From a checkpoint of a small contrastive image-text model: encoder layers 10.
Rows from block 9 of the text encoder of a small contrastive image-text model, named by matrix and row number. Rows with one number belong to one neuron. Each number is 500 + 40 x the weight over its row's rms, rounded and kept within 0 to 999. All counts start at 0. Numbers have three digits each. After the name is the row's rms in percent of the matrix's.
After each neuron's rows are labels from the 100 texts, of 14976, where the neuron reaches its highest value: "tokens" is the input token at the peak. Only what is clearly more common there than usual is listed. The data: photos with spoken descriptions (Open Images, Localized Narratives). In brackets: how many of the 100, against the usual share in percent.
# fc1: MLP up (text_encoder.blocks.9.mlp.fc1.weight, 512x128), inputs 0-127
# fc2: MLP down (text_encoder.blocks.9.mlp.fc2.weight, 128x512, transposed), outputs 0-127

fc1.67 125:495524462506535529518457522539537526442436548507450513496444435483449441499544511523534537398479444571449444502466505503534470479471456451511540448474515500504452441505553499494547552465461578443460429550525445538488509482483508450508441503462523562491450593448520509559514464463497507491475484462573493503484552506458443538480492472468569454536539439517500428466536469491502489591485
fc2.67 105:478466462547492500561513443453572472460483529485548506537516492526491480588524466402486474518444583524575475525450442509542520485471534485481571532527460556514393501530542503432509507513522471494516504538487482476527489508544490485494535487483564432466486485463475498513463623504428491496509496428549480495460520539392508517508441430533493494541516468459475463535459487515472444445440
tokens: "<end>" (60 vs 1.7)

fc1.426 105:556476496413544502511500540416556492537499495445471541496493385487516584493507533528437476555512486557496537545531479502593537519527528517511498573522539494519476515452451439450452510524519528446454465588506488477510503492524534594461519442491396489564537515517444511488552442508489522466513529567519481481561482510479533530456468512488498495440429440485505462425499489477516540473506
fc2.426 103:515512562549480560541513464509433457566529475474568548533565433557448504456587511529474500510536586537440457444520498522496451468451439481527492525537505553500419504477486471527474522485506494470436438443527565507540450489531456482487542495467465471529470479481462475537552526504537514539537587500470422533489454463466512518483501474516528538446553587509571497469493549500435520552542
tokens: "road" (33 vs 0.3); "." (19 vs 5.3); "<end>" (8 vs 1.7)

fc1.9 114:470581434552523467508544437477502579520491476533536503467492463477399506496441615527501468511518483480522544423523479530507463485586485526507471484486522580513478409517566452541489532470556548490489483480500487545504538484474532516420572515498405460496456536398437540475482488497509473543570483543505514476453486494530470528460471520509573532472468508524464528496520534464532465548507
fc2.9 112:511437492521558472512519507519494554567520510565584542476533559445535433512558541602460548521480518531482485486483436500437473560538465556520576518415526461518526498508457469574480465534488460516474514459474434511490488526467509488629477528530501491526501521470489548487524451370468501508547555524507496478511517479441553534505532503501438515491542494416512481444475507510499474466517
tokens: "sky" (25 vs 0.5); "<end>" (18 vs 1.7); "the" (15 vs 7.1)

fc1.481 096:513497486472541526534461538462503473502519527518512521541454528558418538498457504506484542516512570520514435512491458552507525512481502474516572525553506515498527499555559507404511432531550607477475498452416493519510529571497488437528470487481497531478498463546530497527534459450448529518487513484415580576484473452479572599520490515491579492437531507564449477565534504500462548460444
fc2.481 093:490496455560502564493505486505505433528508481538462502530506415454498458437443445458541529456508434544590522470525453511440545557535557519459501466467549449446569489516471578521493451552427501532474502482534558495474537521506487518543450498610506557478512519419476501492494454444493433564520510513474529505508484433563470472498525538492478490505427525450456524463419483485499536509453
tokens: "bottles" (14 vs 0.1); "blue" (9 vs 0.1); "and" (8 vs 3.9); "screen" (7 vs 0.1)

fc1.210 082:494494420465491508502489499504585457443484501485466563486457503466392564457449470583510475480565470447493499556486530486558455480426499574535445504483564488442516535522519492511519515507471470521470526428523461550535475486461443470506543492528504456585405491524532482532473563492483510507454471502470500491459496472462558496444491461512557421464456543497524452571516547432486481554452
fc2.210 096:537463480524513482473546520527471463472461467424467503495409540526512457552487451504487453532514567529556406517474472585523545468405405470529492539478574490483439482540472476536485432513426524453495496450503517491508530463487469513469558535533539510492443472542518524555517492559488474426447473551494535553482508412488452453502572470488444497509549535521512481451517543440531528467522
tokens: "yellow" (99 vs 0)

fc1.240 102:486572500450518515520560562418512609447495534513519455371492513568525493449553498491490522535484477540451499464487533527524512533462483449450513439509484522485532480515498440495467515493478499478488552548523458427493489489495514560556513471508488538509529486555500448554481499504524551391534499483519464531496512490485533488494572451512472544528468437496618557521454532528504595469552
fc2.240 094:517471514455554487486455584479486512422423528516468478569471533485473497437503500522525469563430482460442519522481533546483504489496503443518445536445483466404489478453508553569549463542484544508450456489460554503545542524490481470552457497473485488496571438544472540487470495555530526549534450514524519536471427516425515506453521496505430467552479476493526429483534555634480490512510
tokens: "road" (18 vs 0.3); "dark" (18 vs 0); "," (10 vs 3.8)

fc1.200 102:487434485545426581458516564465476504459445510449445456457484514560436468552470516490548516467504514455468495458459537500507521472482512540471507498498485528547542446480555454548499549551470523426500545519501465474530564482471473567554591518552519526513407540485473451470416567491481495530427461532497532553470550517491525515504505519482506417426503462516461494472556431474557545505530
fc2.200 115:527490451473547537484572540453554432492489478503524501455499491495431484617498544563452549514475499484495463507540483553505488454469516496462504559477506461483519449521459501514474452479489422501479519434509496568445540446497534540540570538542493488549495570491511467484485553526502448559458518495480532584552575409499483462414458531506567417498528530477517466458492567483560499459512
tokens: "yellow" (99 vs 0)

fc1.153 096:568507488544434448429544530595503528505442525474539536517509513521459523504570467466544554522432503521422490474445488489582535504454492471471534494462483472550535464469495575486525496592512537578473443561505535509539524527508501539500573518525491406490478496507466628470460482446549460510460468526483525490481539511471511508521512507511459468520542558474460490461512509485556565457563
fc2.153 094:527501464447580457475470468468529496540504438474440450536458476423492505517479511491514430506518442455516514496494529567413494466474541527482472450501518415489486423529446500512477561518524480440534497540536492483454532463542472397453499456497447523480435447575537495450549526504447458459529504487485484585487499481591457447493532503443558484488479485506552484466469499572539441527445
tokens: "sky" (7 vs 0.5)

fc1.264 091:512532486458488588487445464549492495504469450529535478447547499525527454475493522547508550512533538533555447556557524485505525478456523497554527447447568367429499481482470490451539498563534461472573438541470483542514527523469483522513502524454450478556454492493525498548425446473478525457564525499514457537442516465483517554510485471552495532467485545577477536441560420462517460538547
fc2.264 101:440566543511490459474448426519504467520466534560455547517527501406497513507515537534501479542466505540489487522480492531485534462531524474525409554511494529503496476507525495497473498511428463523575595484513498466536504459469529497572505422403475485469488499532567528503486526599554500548434557540563485504518462469563403401533550489451490482469513487502444553523547521489470464522486
tokens: "person" (15 vs 0.5); "a" (15 vs 4.6); "woman" (11 vs 0.3); "wearing" (8 vs 0.4)

fc1.384 107:452494519536489509545483520490534575453553485485557410513460533565543509511471521479413511462520498590487518496539498509505516523527526481505538493546497492566498482469512457491449560492530546581417617492522446482575436483501584427434465557529501461475484472528543421532497494455447459537437554494476564522447466507474450515478518531547467475507519486436500443471495470492482526508524
fc2.384 105:493484546557541569503454460449478465457467453478437483441492534427518486511455546458563460500540509471486534484544450458487465489533557508510519439451517524468526450462556469528496485473466514457501407532540474459524545547569512505539564490582443542507448481484482546509486494583554492416429398506504442499533538501532508551575501480497573499478455567507508479490519477553528461494482
tokens: "dark" (18 vs 0); "black" (14 vs 0.3); "bottles" (8 vs 0.1)

fc1.86 091:426460527543517502468479497446539534466497494487542537520535505552520495479563512372537499519453483497454484434476511487500491441450448573420562452494476457562442518519447415430487471426556483534504491439485520473479537437525554457483525469536480533544512474549497491466538524488471476531434409487469529481493478469521469552507517426548475476489497534462439555564539509459439515499500
fc2.86 089:447565498463543499426497546513489436498553511522441422548507547480515449506470444536569467437523434577453468511529503473458505456583528484524499536515507504523479493480549459525416468475496500505511528561486472492464584517565523582503470566521508476494551464474487555516513523499553456455491487491542519452534454567458549529453505528551485503527537518553478493535518559578457606467484
tokens: "the" (22 vs 7.1)

fc1.396 097:489482455498476478541449491435532462569545487562535507465516584551488471457420490436547487515542523496492499501488508484523538542429476483534546453593383516462517514532577525492470505554588535489496489443493515509509519547577499531465503491501542588473490553464472476560539550476452560490490502458534553468459499488451506460538530511477524527557584497467544459564468433508504531488478
fc2.396 110:523472503456432539523556464463513483444480421518443522448484455578546480492475490466517538503552464538480464490515486517468483534530531453473534407425431544510540538409496572500419484539487547501527496474499414490458473544591556545546502505503417511525560517549444486467457477506502450439543490511493544479499515535496474491535506498457511516403519585513490534455524466520480450503465
tokens: "black" (100 vs 0.3)

fc1.233 086:495458429498507483450492522473554448534522403551529530509518471593491571398496443534473503538495544503515504452495484476514517461522493482497423436456552552506521456463466521456426501499477552524458599579517497507438528473500532464537456503531469464499460462461512470493477511500554414498512478516539488492522445461442503493540459485527541554577442525587465501449494511553486554527542
fc2.233 093:526456513496476587559480448570537494593446457514515452479510522524438502487512464498517536444491492472545535493460531537498553443522431487561564498488482531373467523452434510474519511496468472585471523445560490565449464507551518512535507468511479478444451526485500533553442474515546475491454455500509454512509527445521570520499437544423483516471478485540471454516503453550487415471461
tokens: "sky" (11 vs 0.5); "there" (9 vs 3.6); "see" (7 vs 3.4)

fc1.3 114:490522403508601558538538488501534616563481447481488415502528459511470503477571519525456501545539477488492540532528493498566479456507507560490538436529506504507495501524455600519447502515535440484508528475529443476504477486467480540501523517487485459528497483446570499476498521555464529521534510440497481543425601430509470499506553503476546490493538496460401502412446443491500496474507
fc2.3 100:571520424523514525543534493548474505562497486497472488464547498501461538546461505511435504504528463466494517536425489547519482538437528567499494508471481529523477502537475460451591418389577508487520507536513546535490481558502530516546466413436463538457521521561529539549498530512555501513561576478497459446507549520473458553562506533504548486557500490439533469591485514467557494560510
tokens: "road" (12 vs 0.3); "there" (10 vs 3.6); "," (9 vs 3.8); "stones" (7 vs 0)

fc1.305 094:524506511454522504488531475474537550536529393503483458516538547493480500509421499551462439510471439513443488492454490504470533575506526537536567518518502444465556504424455523511490471515532454475491495538458495498479526495526588489528496443518420552499383536532541524471478512433464506479485454499546553469482513462433493461498492491428608501500495475497392487410460540557483527512512
fc2.305 100:537489542465519482472430490554533377504546487480523520537542530570527623423577486511454527504556535491505535442511527516474546558575504483493411511501509561528430481535529437521519560545500419466501448483501467471494512439488470496492520462491544477469524507511448538491496518549528529504564477451520500490463474495507587501556495550462462425524502487480579468490470562474521521498509
tokens: "." (23 vs 5.3); "<end>" (13 vs 1.7); "blue" (12 vs 0.1); "sky" (10 vs 0.5)

fc1.259 110:501509500479493448491522485538507471520477486474548481477495427553512545457449483536559545466486405456452505464521488548533521505544480464549474500449551502499452532440497479472450492529426483515468474461434507468480604472504410536529534465435482471572499595583490537534416499500457532482522515476528558440524510442496546431447469530449494518479444538458427518466458507472471445531486
fc2.259 103:485473419548504473549520539485456456507572474496440546536475494523454514538546471504513407511511471459430504514520511514494537473504484497522541554461479481458514485509486452489568537579473526426557442556465441495542543534518519463453467544438483448466447483496493459456470482479522487537491409521492540479508493520472532464499519545437488537521455468559539529454497519402463525546355
tokens: "sky" (20 vs 0.5)

fc1.502 099:500463555524557515492458474496459539564486534505499463467495530535474486520539564564524616504497506539548527521569499485558442538462455519492487485499497500525529462531485506430483437476461491503491448522501498458516565561498489492467437492473492469457462408505441532457562519543482428445497474562564442454516549513429536485542497474494530446499502526562449557428561485437491434456571
fc2.502 093:567542478518506454522442583581492522557440507536456530459485538454477492533500516469515536474542563489563418493449490537439510499565498491518511449503505416444494647542472563501424491499437452518453509510532517501522520499567449501500485445481458550459479515458500515491471454518545534518487452510509442506552540519437556543510560462524555524431513472554487472467491512510542467510505
tokens: "front" (14 vs 0.4); "in" (12 vs 5); "and" (8 vs 3.9)

fc1.186 082:462499380557534625547455528501517542469462541488521459448561530535574398488485505459483551481476554521525540464448494486567503476523494511483514465491519445489525547513494479466501518468518512433527533489480507460589467506534571496550575521524542500481448418499519432469462448446432490482552566473459456474520485483492469492518473465563478495516500505443473487502456477475485582495508
fc2.186 080:577456436450458513425448452468503538442410510487510562493514504511511481501539557525542438455539435534577554549457510524459500435535470563491479493483507475456565544501516513455487532517525519421496430516501491423459529502488504466458561549511477510504504551559549473495487520506531475497508399432508465473514514533511557594498460538439442523506522532501541560521453521555486504496448
tokens: "sky" (16 vs 0.5); "red" (12 vs 0.1); "people" (11 vs 0.7)

fc1.467 115:453530465493526521539513561554495558502468542586498488546469464425445489464492491504521496501511468461531563531507461470579460406482482562506542489462535526522515443572505503499490528501477506508435550539516475608475495568472481459412556503499530490452533459569452563501520443547543461466565542458457477432512527471484511568465488539518482471513575515463540514444463525563489502476543
fc2.467 108:464461465561480497497511471481504493515504545459566572527491468549461513517483450510511499520495465569449541552484433545572441556448500497484507497576573494449495496469519529437551417494481482522522550494487480434558493497575496471441564404398475493494482518502592517497503490506475474497499574411531479485555503621473527502543418502501524479517507553495488514512526530525502483483519
tokens: "red" (91 vs 0.1)

fc1.216 085:383452577527525508480506519464520579479480527553484588457557522446481431531534555433549526454533525414466461532512532486477508459469465494458500507510438547442476472539494535497503507547569556560579539497448508505575539529549446495468539447500565493558513524480581495492487519497428502528501534533519497517497484520462523487477452471508488563515475459482510455534544460535469550497429
fc2.216 096:486495462508511570500411513466528442530529509525469461513470526562469473534508483422440509438544516503479494530538472501502458447511531553527518454514454553527512487485473453491555508521516489439489499431506535582550433529540519401494487504472536484431560517487512488541507547563493461554606539456569492454517545473594455469518490511526508528435447525554552539454559484447538493447504
tokens: "people" (57 vs 0.7); "persons" (21 vs 0.3); "many" (13 vs 0.1)

fc1.244 089:521475497417512534495451457571524534489460486489571471525500485557514471512496555489447519449529529604528434459525447505532457423477432480543416507465496472482461525510496506554577489532500475570531526527509510486529501495450530498518504514519468498491502495467485489494454493541523578529458472508566430438552473453524537451491525477511580425431557615522504500538510456481427559494515
fc2.244 095:442513474448415475448487521548533541401483497492491499436481528484531491516451463568499522504509565463497523418476528517439459511470506463450431521520535404446546504538464529471527551493521499538500482504465481503441519471460458506534442509516448518556510445490454501491477512442550509493511523528526471453515383478521610494530479526509471542545564547462515562491517412439502463465460
tokens: "smiling" (19 vs 0.1); "dress" (14 vs 0.1); "shirt" (13 vs 0.1)

fc1.109 108:465543516507532491514480504531458443589539442486463521435485479483568444428542450510493463502465509484577539530479506506513560508496506465576494450513515422483481451444545540478494494473465521466449474539561491434485510526493479428538443424548453584500478537584521463500450498470485487514521459502504536457519533491486442478512553561420526544482483539478457533508444537570558473590478
fc2.109 103:476585543524455422444436515505476526449498493510518529525468531476526528573552519569557520519486511519474487484491469506503428521458520569457495563483469517547505522552504517420446476494504451568490478510450460442515459433523475459453539474570567476589563459462518477458529432476542486535473595508525556530516527499458510517526564573554488462495471464460504478484552526474458460559523
tokens: "red" (8 vs 0.1); "on" (7 vs 2.5)

fc1.490 104:417558596568486541495480499521533507445483444484518500514538484547489522545525576528465452474463483582431515480557540512491577441515512519463487514546547477513453455513495478507487460488535545490423456466529544445536570488505545465483476460478533479447529492470399510493487532567540494449499495487500537407462542468459495542453495552469504513519465428615472463502511462455523540489494
fc2.490 095:479430422525430514448553544480506473557513487504403502482524483473497494518463440567514522471478477469503438479536458468450503485463498495494530499492514522498438545505501442423453429485498439516564458540513510515449432565583484527497545534456515523512562470530498516543464472473499523497422511506433388480482505549540549475468525482518556451466482529429483456524543502585491501425542
tokens: "sky" (33 vs 0.5); "." (26 vs 5.3)

fc1.276 119:464551486485474496524566503429490537438487462473503500497483462522534553532501521504509496511512582473557598477503471493499417433532498483461596471487552479506536449529409525482514468502495502517523503504548496442504381456487584476436429493517494521541477478560479501438534424521446408501481467547510448432493508468509508553572471496482477521466526524462488439475483420512493544482492
fc2.276 118:426497435523513493572522423433467506524532533519478530530476537427530499524479438565456496531530524499481506525516539590442498422554488430447515470471563442552554421498500477497513526506462601491590469462546462501518489469492554513515501486539484432542530496507511465481514528513571518490470500519513556480533502500504482566432476485503479594466487499450491492504492542479619528499461
tokens: "." (19 vs 5.3); "and" (14 vs 3.9); "," (13 vs 3.8); "rocks" (9 vs 0)

fc1.185 091:508599488545494559495523569460508496495544501603574564471498555510482515543530504507459506491464439500480514501549539507559476467560535455444517512548504537465458456524494511475452512569593501409555488579511458481510538509512496535443497503465519518528519510468515469598508477535396495522563446473491431511537544537552544544454484515469501476464500540560533488492526539509418527509491
fc2.185 098:548499480448488419519488512456531489492494578543491455479523460462566507450510434505527501453540635496509500513477476397511465475491593512488550404435445471485486513499452522517547483542506540490423389550475462501539548564504464529509521569486510527512479552532481515478486422449494505470471540553507541490452575484519461522517563537492471473506479522491460499467522462478549522491493
tokens: "black" (76 vs 0.3); "cars" (12 vs 0.1)

fc1.140 074:515492527470501570487503615443547452465461480629540496509501490511489447464437458490508566450482547544486513489480554447464486477533481569479479490492478588491439450481509495466529455578489514472580571532557474506465462486552507494436525478512561407502506520488508427490514492461484530439488497471617508466495478538471552512477481554565489492506505481486533504484455479476460525544505
fc2.140 080:554587516532547464481488561534518526501530507481523523463523464423554520457533467483446438507454485533564539445493551466495490463430575495512567523484482503486474477530490537509490512508455460472421482467497513549559464531562469498500479436446492513546483494504422503516505480506483497520496501465423447395530509524459512455502476457458404494520459469577484522570430482398538457499445
tokens: "black" (93 vs 0.3)

fc1.197 117:543442529488459502591549569476483506520456491505514471473530532521481547497475560475576586468591553525488516558488497512503511554571493507484526492517469528438498571558548493490501521526536496560497510482484544486401481556483469496464523522458504547445507526492471504521472545507495474411429612512483503424467505507455505564519537563501544475490554485411465532480458503537576461482477
fc2.197 116:509513498510434533501480598491447479506485491459570520464577478529529503453528504381505488457495468389462479512504477456553483564518488473510433550569509500503518557544507535496515546502439462466499464464547494493408543504550484537421437540469449474489436475501513535446440496473517497469542536511496480498493521490575536457591525470478484471515505524520479496393477528505562452474510
tokens: "<end>" (33 vs 1.7); "we" (7 vs 2.4)

fc1.470 075:462507560482594484560487559512560523464418531522596516522504550483467523513472549506531526478457473439550424517488477452529522515461525536493439540434520472539512577508486556499480506539525515588547502502432494540466485514474558459478516455462473495482509526582463474486487440515546516528568542464539469528556498522472539559412524574512483478508511489503460491456542553453439577502475
fc2.470 081:516513508487521517423537426515444593484502493532450531551487486478480505483529503491490467496508450541518457488529499548442446500480437560578419464437448427513488419528535581524534554459492421392522533472465517517529598519537414543518559483484514467478528480471526488497512466495489573515429481502520464487417495430487471490531479463454536530480466506528518473472483458513533480529479
tokens: "sky" (19 vs 0.5); "pic" (8 vs 0); "red" (8 vs 0.1); "color" (7 vs 0.5)

fc1.209 071:420453430553488530565534484544444495494551467408438476464572443500552525476485417549480486579505494412558473443468457472490478495495564538574515490496505488509456495512468516525545493526490474542508561530536500500522429525516483422477497486534496471495445580525524470507476557474476488449479561501469525393516505477475539502514548462507509464485520526504497488435526493449542551597519
fc2.209 080:508594497450492550473490509488453480494482531473523528514536465552414505543547489517512442568507546449462447517534459535524522435489460388494536486489549457525552417550435555523498496495447523479433576436463509523474499577520503463501527569511558505501525559502575535513510512446546438506473543583565470518478516463556466531501497485557475544527512462506468501505501484526565483458454
tokens: "<end>" (32 vs 1.7); "." (18 vs 5.3); "sky" (10 vs 0.5)

fc1.436 082:475554502489573510449465464539512512542519511459497471490475561525447531469567474491464489443511468465515557518430473544467526558395489479499440489451565550496481587491417479508520503542572458451549427511469469514517565520465555442505512506486556445452471471491542517532471533470445516525516485525543478493506508518454561362494522486465530550491468498471516523450505548521476528587496
fc2.436 086:531521464496542487516489530490471460549512545444548523508480463463491471521460521484536580450489459492500472519574535472473506525558400465569538549564447499462486424525448497484532541538448566505475494500518551539507485447541491495417448484594536494513415537528439435467519491469446583456512458551583435465486511479454490549539538502509489470543518490553479509486445527569476486470494
tokens: "the" (20 vs 7.1); "." (12 vs 5.3)

fc1.248 082:469512501575500490449574505486517469468561506543494456498497462490475512505481445539509545520443464461442569561491504471477481601531443488491568422504495455490482571550477533492468525495481530493535509500530484541578527378568542519567551554525545489531507456517503478503501413470543493508441535521525510453500521512536491469434509508458457498493458460435462480435602502459497575525500
fc2.248 087:482567558467562528510521476531440512478514485472468516426463518546443428420521588504515420507504518477516583482516424539499577518517473488516476505531521535432460449482489515528539512527475507544525511523490475498482466450520511438471528508458491514481480529407442494439424505433453487479593500524482487423476462509521530509548536446489416441531530551456515519565557521568493506523480
tokens: "dark" (43 vs 0)

fc1.391 118:438465535558547499498493607484519460502530433455509506396463531475562517534510511448556553464479568534551564456489446557580514505527447481504483449523509453512454557555503484493525503506479497517516513469443548462510498577445539469477497569455442544498462470502435540482472505531482435443464582524490480431547536494503557523451522509496460489492557529534455463483520451471465503520564
fc2.391 112:489480538463558407459489570574530507526539512490513460433553491532467553562516498491516545509477576500443545506495471456519534570513464487515524548479496448490471487543511556462427442470500521476438433473530492525477554477458486546449460521492493501491433517514534526555457549478532490525543531519514518478496604478512524520513539531458524507441526505654483448461492590481505458463474
tokens: "him" (12 vs 0.1); "man" (10 vs 0.4); "person" (9 vs 0.5)

fc1.417 097:476546478506489448464448471510483492547552495543581527483549524501549473427449572503461532511465546427518525510507470493589563532491455478475493478511445476484489614456511492463487569528470472516533513487540457437472409502468560458462512452385482435490483515513492517504518498569468515565475525439499451550463521535530487525512514467540540500420456529487538572418489505499509483539497
fc2.417 090:523530482483573541483528512513506519480464530541481492523499509493552490475504483575480545529502477502595530460461524375461524498515564487466498485504520439484518529503547449515532471506526505570532546550538464513501538623543455581482501534480476464533515472487408523575541532541515517537498425424501503489512463493487488493553489424455496477470425433418568473454532475560526484506466
tokens: "dark" (15 vs 0); "<end>" (15 vs 1.7); "road" (11 vs 0.3)

fc1.285 115:480538522462482506467510511432532391438478497579526494467403419512471473497478505500495556458516535501475551580512548542549495411488566482442512509462498491481512566441483432510516500497460556495438547559544489544534487522460544510522498453471510571390463452488500520498492496484475492472550497467509533517510525421465564510485535509507558466458483495540511406516440513476506439458497
fc2.285 096:444566532568496505503494545476494543494491545501477533593569502461526504512433453499467492485508465541513472551524564453481529469472523445573549552444511471573593543467446484437481462499462515448485417507530532463501443437568580551506494497444508524551509512531482512507481504452483533475522551520506441495521507543469449447482459453546470505482533528538553476552510475553489571511407
tokens: "red" (63 vs 0.1); "." (12 vs 5.3)

fc1.119 109:481470456487421463462531502496539534451493466527461523486537503454534474466603559489497455498493452532516480579471518556526532499451443508441482470515578590462530444484508511541566500494477550456497549533454490526439501501499524535476459532470465505499495560506476496536435427597471431503528480531476526548426438465440513508486514459516438542530515422532510547509586460492426484505528
fc2.119 116:522533509477490504531520544523451409499526477448459484416496503507571502546535525495510441516522435557464467521458495541472496483504483497470474528481523495538542560537521583466511502492515499506415489433481539580424460492472534533547489500545601494537437486522463537500451472488529416513490495543574576537509507546471492530569516425567521519515484427441470508522539428512433541545508
tokens: "." (17 vs 5.3); "<end>" (17 vs 1.7); "ground" (7 vs 0.2)

fc1.62 108:468536576517393454454475490540487485497546444480432577509538463491555459438575529522487513528498524535469416490491512513506477504495461437484544480513540537469557532519570476481487516535567574515527481443527522517430511446495511547412551582446521530473481507448496493501526456519453495533511508438506490574561538456489568488513511444469446472514469499507562556511531516446453465542469
fc2.62 127:493486453479554536500557517499522445473463537531496499556482566580512486526517531549527519513524531535432545487488481475515509502491544542599524441552448474445453438471570532465499535525510489497435451488555522440463492504539497497549526532452529538481462425423519537506525436498457432474514497520450528513508496435551495421528507553508531525453479536500569501404450603496421494512501
tokens: "smiling" (60 vs 0.1)

fc1.317 087:458470525497517605506541463530559499545486494556474508520502492508537482438501536522479521479484456537482492480536522560517485492535544542525443519457508486505529473443452520458432496482405469427471451532551532573506457490484529507498505543547558590408491448425425458537472476477476528554506386548529533500621546465505507507439514519558455505480457510463532461501483520501476511507501
fc2.317 094:491559530541522500472494531521509447550478475493436538496500484481533568509460516514522537459482476415487518533536431511440433469526459568558521495528518437531505475433549496461553505508484481493463487535505547482435455518423530475455492491503456423482500575469493487575530465475430439530487592504442481473550576435514481501509492421465477481559497487517576550449550507442536532471437
tokens: "." (14 vs 5.3); "," (12 vs 3.8); "in" (12 vs 5)

fc1.352 073:545570509465450543521556437483594532439557455479554442506539508525515519456502581452448543489500523427545430467487494494455488502470450451531458532508467477531470500465417484516518533499460496439485497478483519423457468522539619557493571553491554541502559501462542429472478424579433467512508486497497466492519457496473480508488507539459522460480550489489459454500518464533480460467500
fc2.352 077:559527537560499561464507445563487520456464554548497480471443515439518548532499477450537521541487480485521507399498513522469495499573487518551524515446461542547494452460519486555546437516462422491581525449507582592521515473474530465486496444411509479464463550522517460537432518470464507506476437458545539511557409516450470474479558523448562488502493508532502523451492503482470568503499
tokens: "red" (100 vs 0.1)

fc1.92 091:492477578541472441464528558500479531528459428551489486550520463490548502512522479468525505542528547516514518470453597445461529583416456533523534616522515465435435485519593502503424495477467474540478505482594531478525515425548441544428515576506535498496500530480504486525486471519488548530463469528513470497407495529560466498510531463463489523482555465484504534534503515460477457495462
fc2.92 086:525510463508536618505523456532512547513578512557500512516455469532502516464549527463547446608455442475512445478507453517462536471475481525569522532380518527508480520462529435592479437511535462487515481468515464536462468510512501528469549511508436465513480481558512577564477438522494482548484426553503490464455535446490445483448515525501452528423459465495530482550544487503529503453513
tokens: "<end>" (49 vs 1.7); "plate" (15 vs 0.1); "color" (12 vs 0.5)

fc1.377 087:497480468448489439573541544521479471546518515526516437440436569515578510488481527545484500537535459576476511419497480421528490506466464496485484521516485477477604519497459502503513577480496455436533542509476489461478477493543437537523576558523483586461486480543496551412534469500459469477511479446491467472491541490360506526549561476452563522483494480562491502472491507476499453515485
fc2.377 085:481491520531509554543448572488485552476520472508456476551512536485586516578495520550507514514552493542504481474464504507560501481484471446540405465495529543485465447532539542447509520406474564499509523523477439498473442549530533472516538565441473539534486504587534556470512469546508518512502545424487568589515525484444448514540454487467547483548476431475463535548571538465474431475485
tokens: "red" (77 vs 0.1)

fc1.321 082:469539518447454449497504511484567566478446437524461555517467473463579571494538454541452527519427491519530531478500485494450443509558443467574527437479561543529534513491542518539516408582521536469475597471501433457515554470522523400507533440463500519528492473503491457526499479540551514458491516488443589537441515460464511452485459460473520459506480500464520527474514523512460452523474
fc2.321 093:494484456569561537507502455475405523496502510514547464483478513479479489524466512493499504471560471512477472539476517505502492452399558539488556586513471459435514428508469499412425570532494489547564469526574528594497470529500525509533493476513521466547516571578532532465501473478419430549481452558513515511539475518559507486420541577526505499496498517514490566506503482458493571455514
tokens: "smiling" (84 vs 0.1)

fc1.253 130:483514473555513510426455505532506465557434476570557516608485485507486498476503512514515485575506480473534526505465508495475548450540450502471482500423488493546520481495453451525442584463481515459490476526517529544496483514511445451544503528514520390432472535519610495480475531498438422499421511442479515489555523527467494518579515588516454482473526536515530593468454526536446481517506
fc2.253 120:569480523517532493439490514555515480509529476532429466434547567470600542492465456512485477512502456445543520462477563534463545528512473488536445447458488472508491554463514479456500439507464460568506499502583566532489541464582508494470453505470488470526444486466519533469452494411494527509423472534456504522529493528520535433554493459507489402525565529469523409495522493531517483413457
tokens: "<end>" (14 vs 1.7); "clouds" (8 vs 0.1); "blue" (7 vs 0.1)

fc1.182 104:509500484565539498475566529502468521534441477567465527467477471529501566485517533509479495443502579444580496493545463592529497518536553503420524505436572515516497513571509457501516518429491496508491461525489550470470429522507517461542549503577404496508490406516517418522527453558447464511505538544467577465496454488528498508489488493532567497490507504553540504460512472601430482516482
fc2.182 113:487588460502524494476468462538536561523473514585463466450514471511467459447519471427485515563522532571472501505485516450472563504529483519483447514604465513571558520509509599533510453509501546490524485476490492519462527451443487479501483495498465492530429525475553566470454489447509449500490439467547465517560525552489571483497564494499530622493493488426511445501520548483482584465534
tokens: "people" (23 vs 0.7); "left" (11 vs 0.3); "flowers" (8 vs 0.1)

fc1.158 117:488474486491505501437489480557498462544530542484553525487488465526505472509476550498473594491500536482501451517443527405418518455483472511530496594523569479490599389541525512465522516542562514487503603447508541444495471514530424487574529546491534484433492383481487489494524548539557492478492453511473523465536449532566546493510476507480529470499573497486460509442478507495520494506474
fc2.158 103:513546481501449573443496561453534541502586516447449448514498465531520462486467466494527496481554509409546473521509486521464488518518498462504423450513534648581515543558490437460528475514464537537497457504522497451520538502475441497504518416533498543535519514536483505538513559507462461493576539446474551565484484511500526479469541446520494557487574521532535562531533476487494471524417
tokens: "people" (17 vs 0.7); "flags" (9 vs 0); "blue" (7 vs 0.1); "are" (7 vs 2.1)

fc1.168 103:537490446500492518516552434479518534575569506509546479529441576494442465493513457504513483514457461503501508548479484510478557505487522494503451483485486510571546480567550479543474513547483465464510452531470538508548505516572513529401495525523506555523522516492534444550486554517491518513407539571471468477540511464467447442421517541577504461534502478435505511510490460479364451567578
fc2.168 108:442482485520498508486457510439561531481493532555525386479515479416497562467512470482515471507449479488528428469534491437450477512534540476484451528570490499572530461507525503537447421473465460518577513471598460525471512504516471478434494523545473543455516491492488524487413483491497570463481477526410512526488478520464469430469524552503435509558537476424493542472540546567493438545492
tokens: "." (16 vs 5.3); "on" (8 vs 2.5)

fc1.423 121:485532490428465487535481439632510568486499460451510500490488479515454560544501526593461553454544404543479489475507468510472505457518487496520463501572452522457424473482578505492506512556489470527517478473541501505466469486547561536432504489510497442501551512475494460467488483615468494497540473559539489468464490546538475580516518535490499475462509389523461566478515483520538439505466
fc2.423 107:506499534464486469441503514529524489505535480420477506537489476476496471537508501525475477538526445569456539484544503499419567520470563455532540558484529431473485480433593532485456432509537479482510447551494497494503509521514493610488520539502558390555473447588492467513493438464491541522498433574482489486462493507530504437500509547495533475458545473589519532561463497498473401511471
tokens: "." (33 vs 5.3); "color" (20 vs 0.5); "<end>" (19 vs 1.7)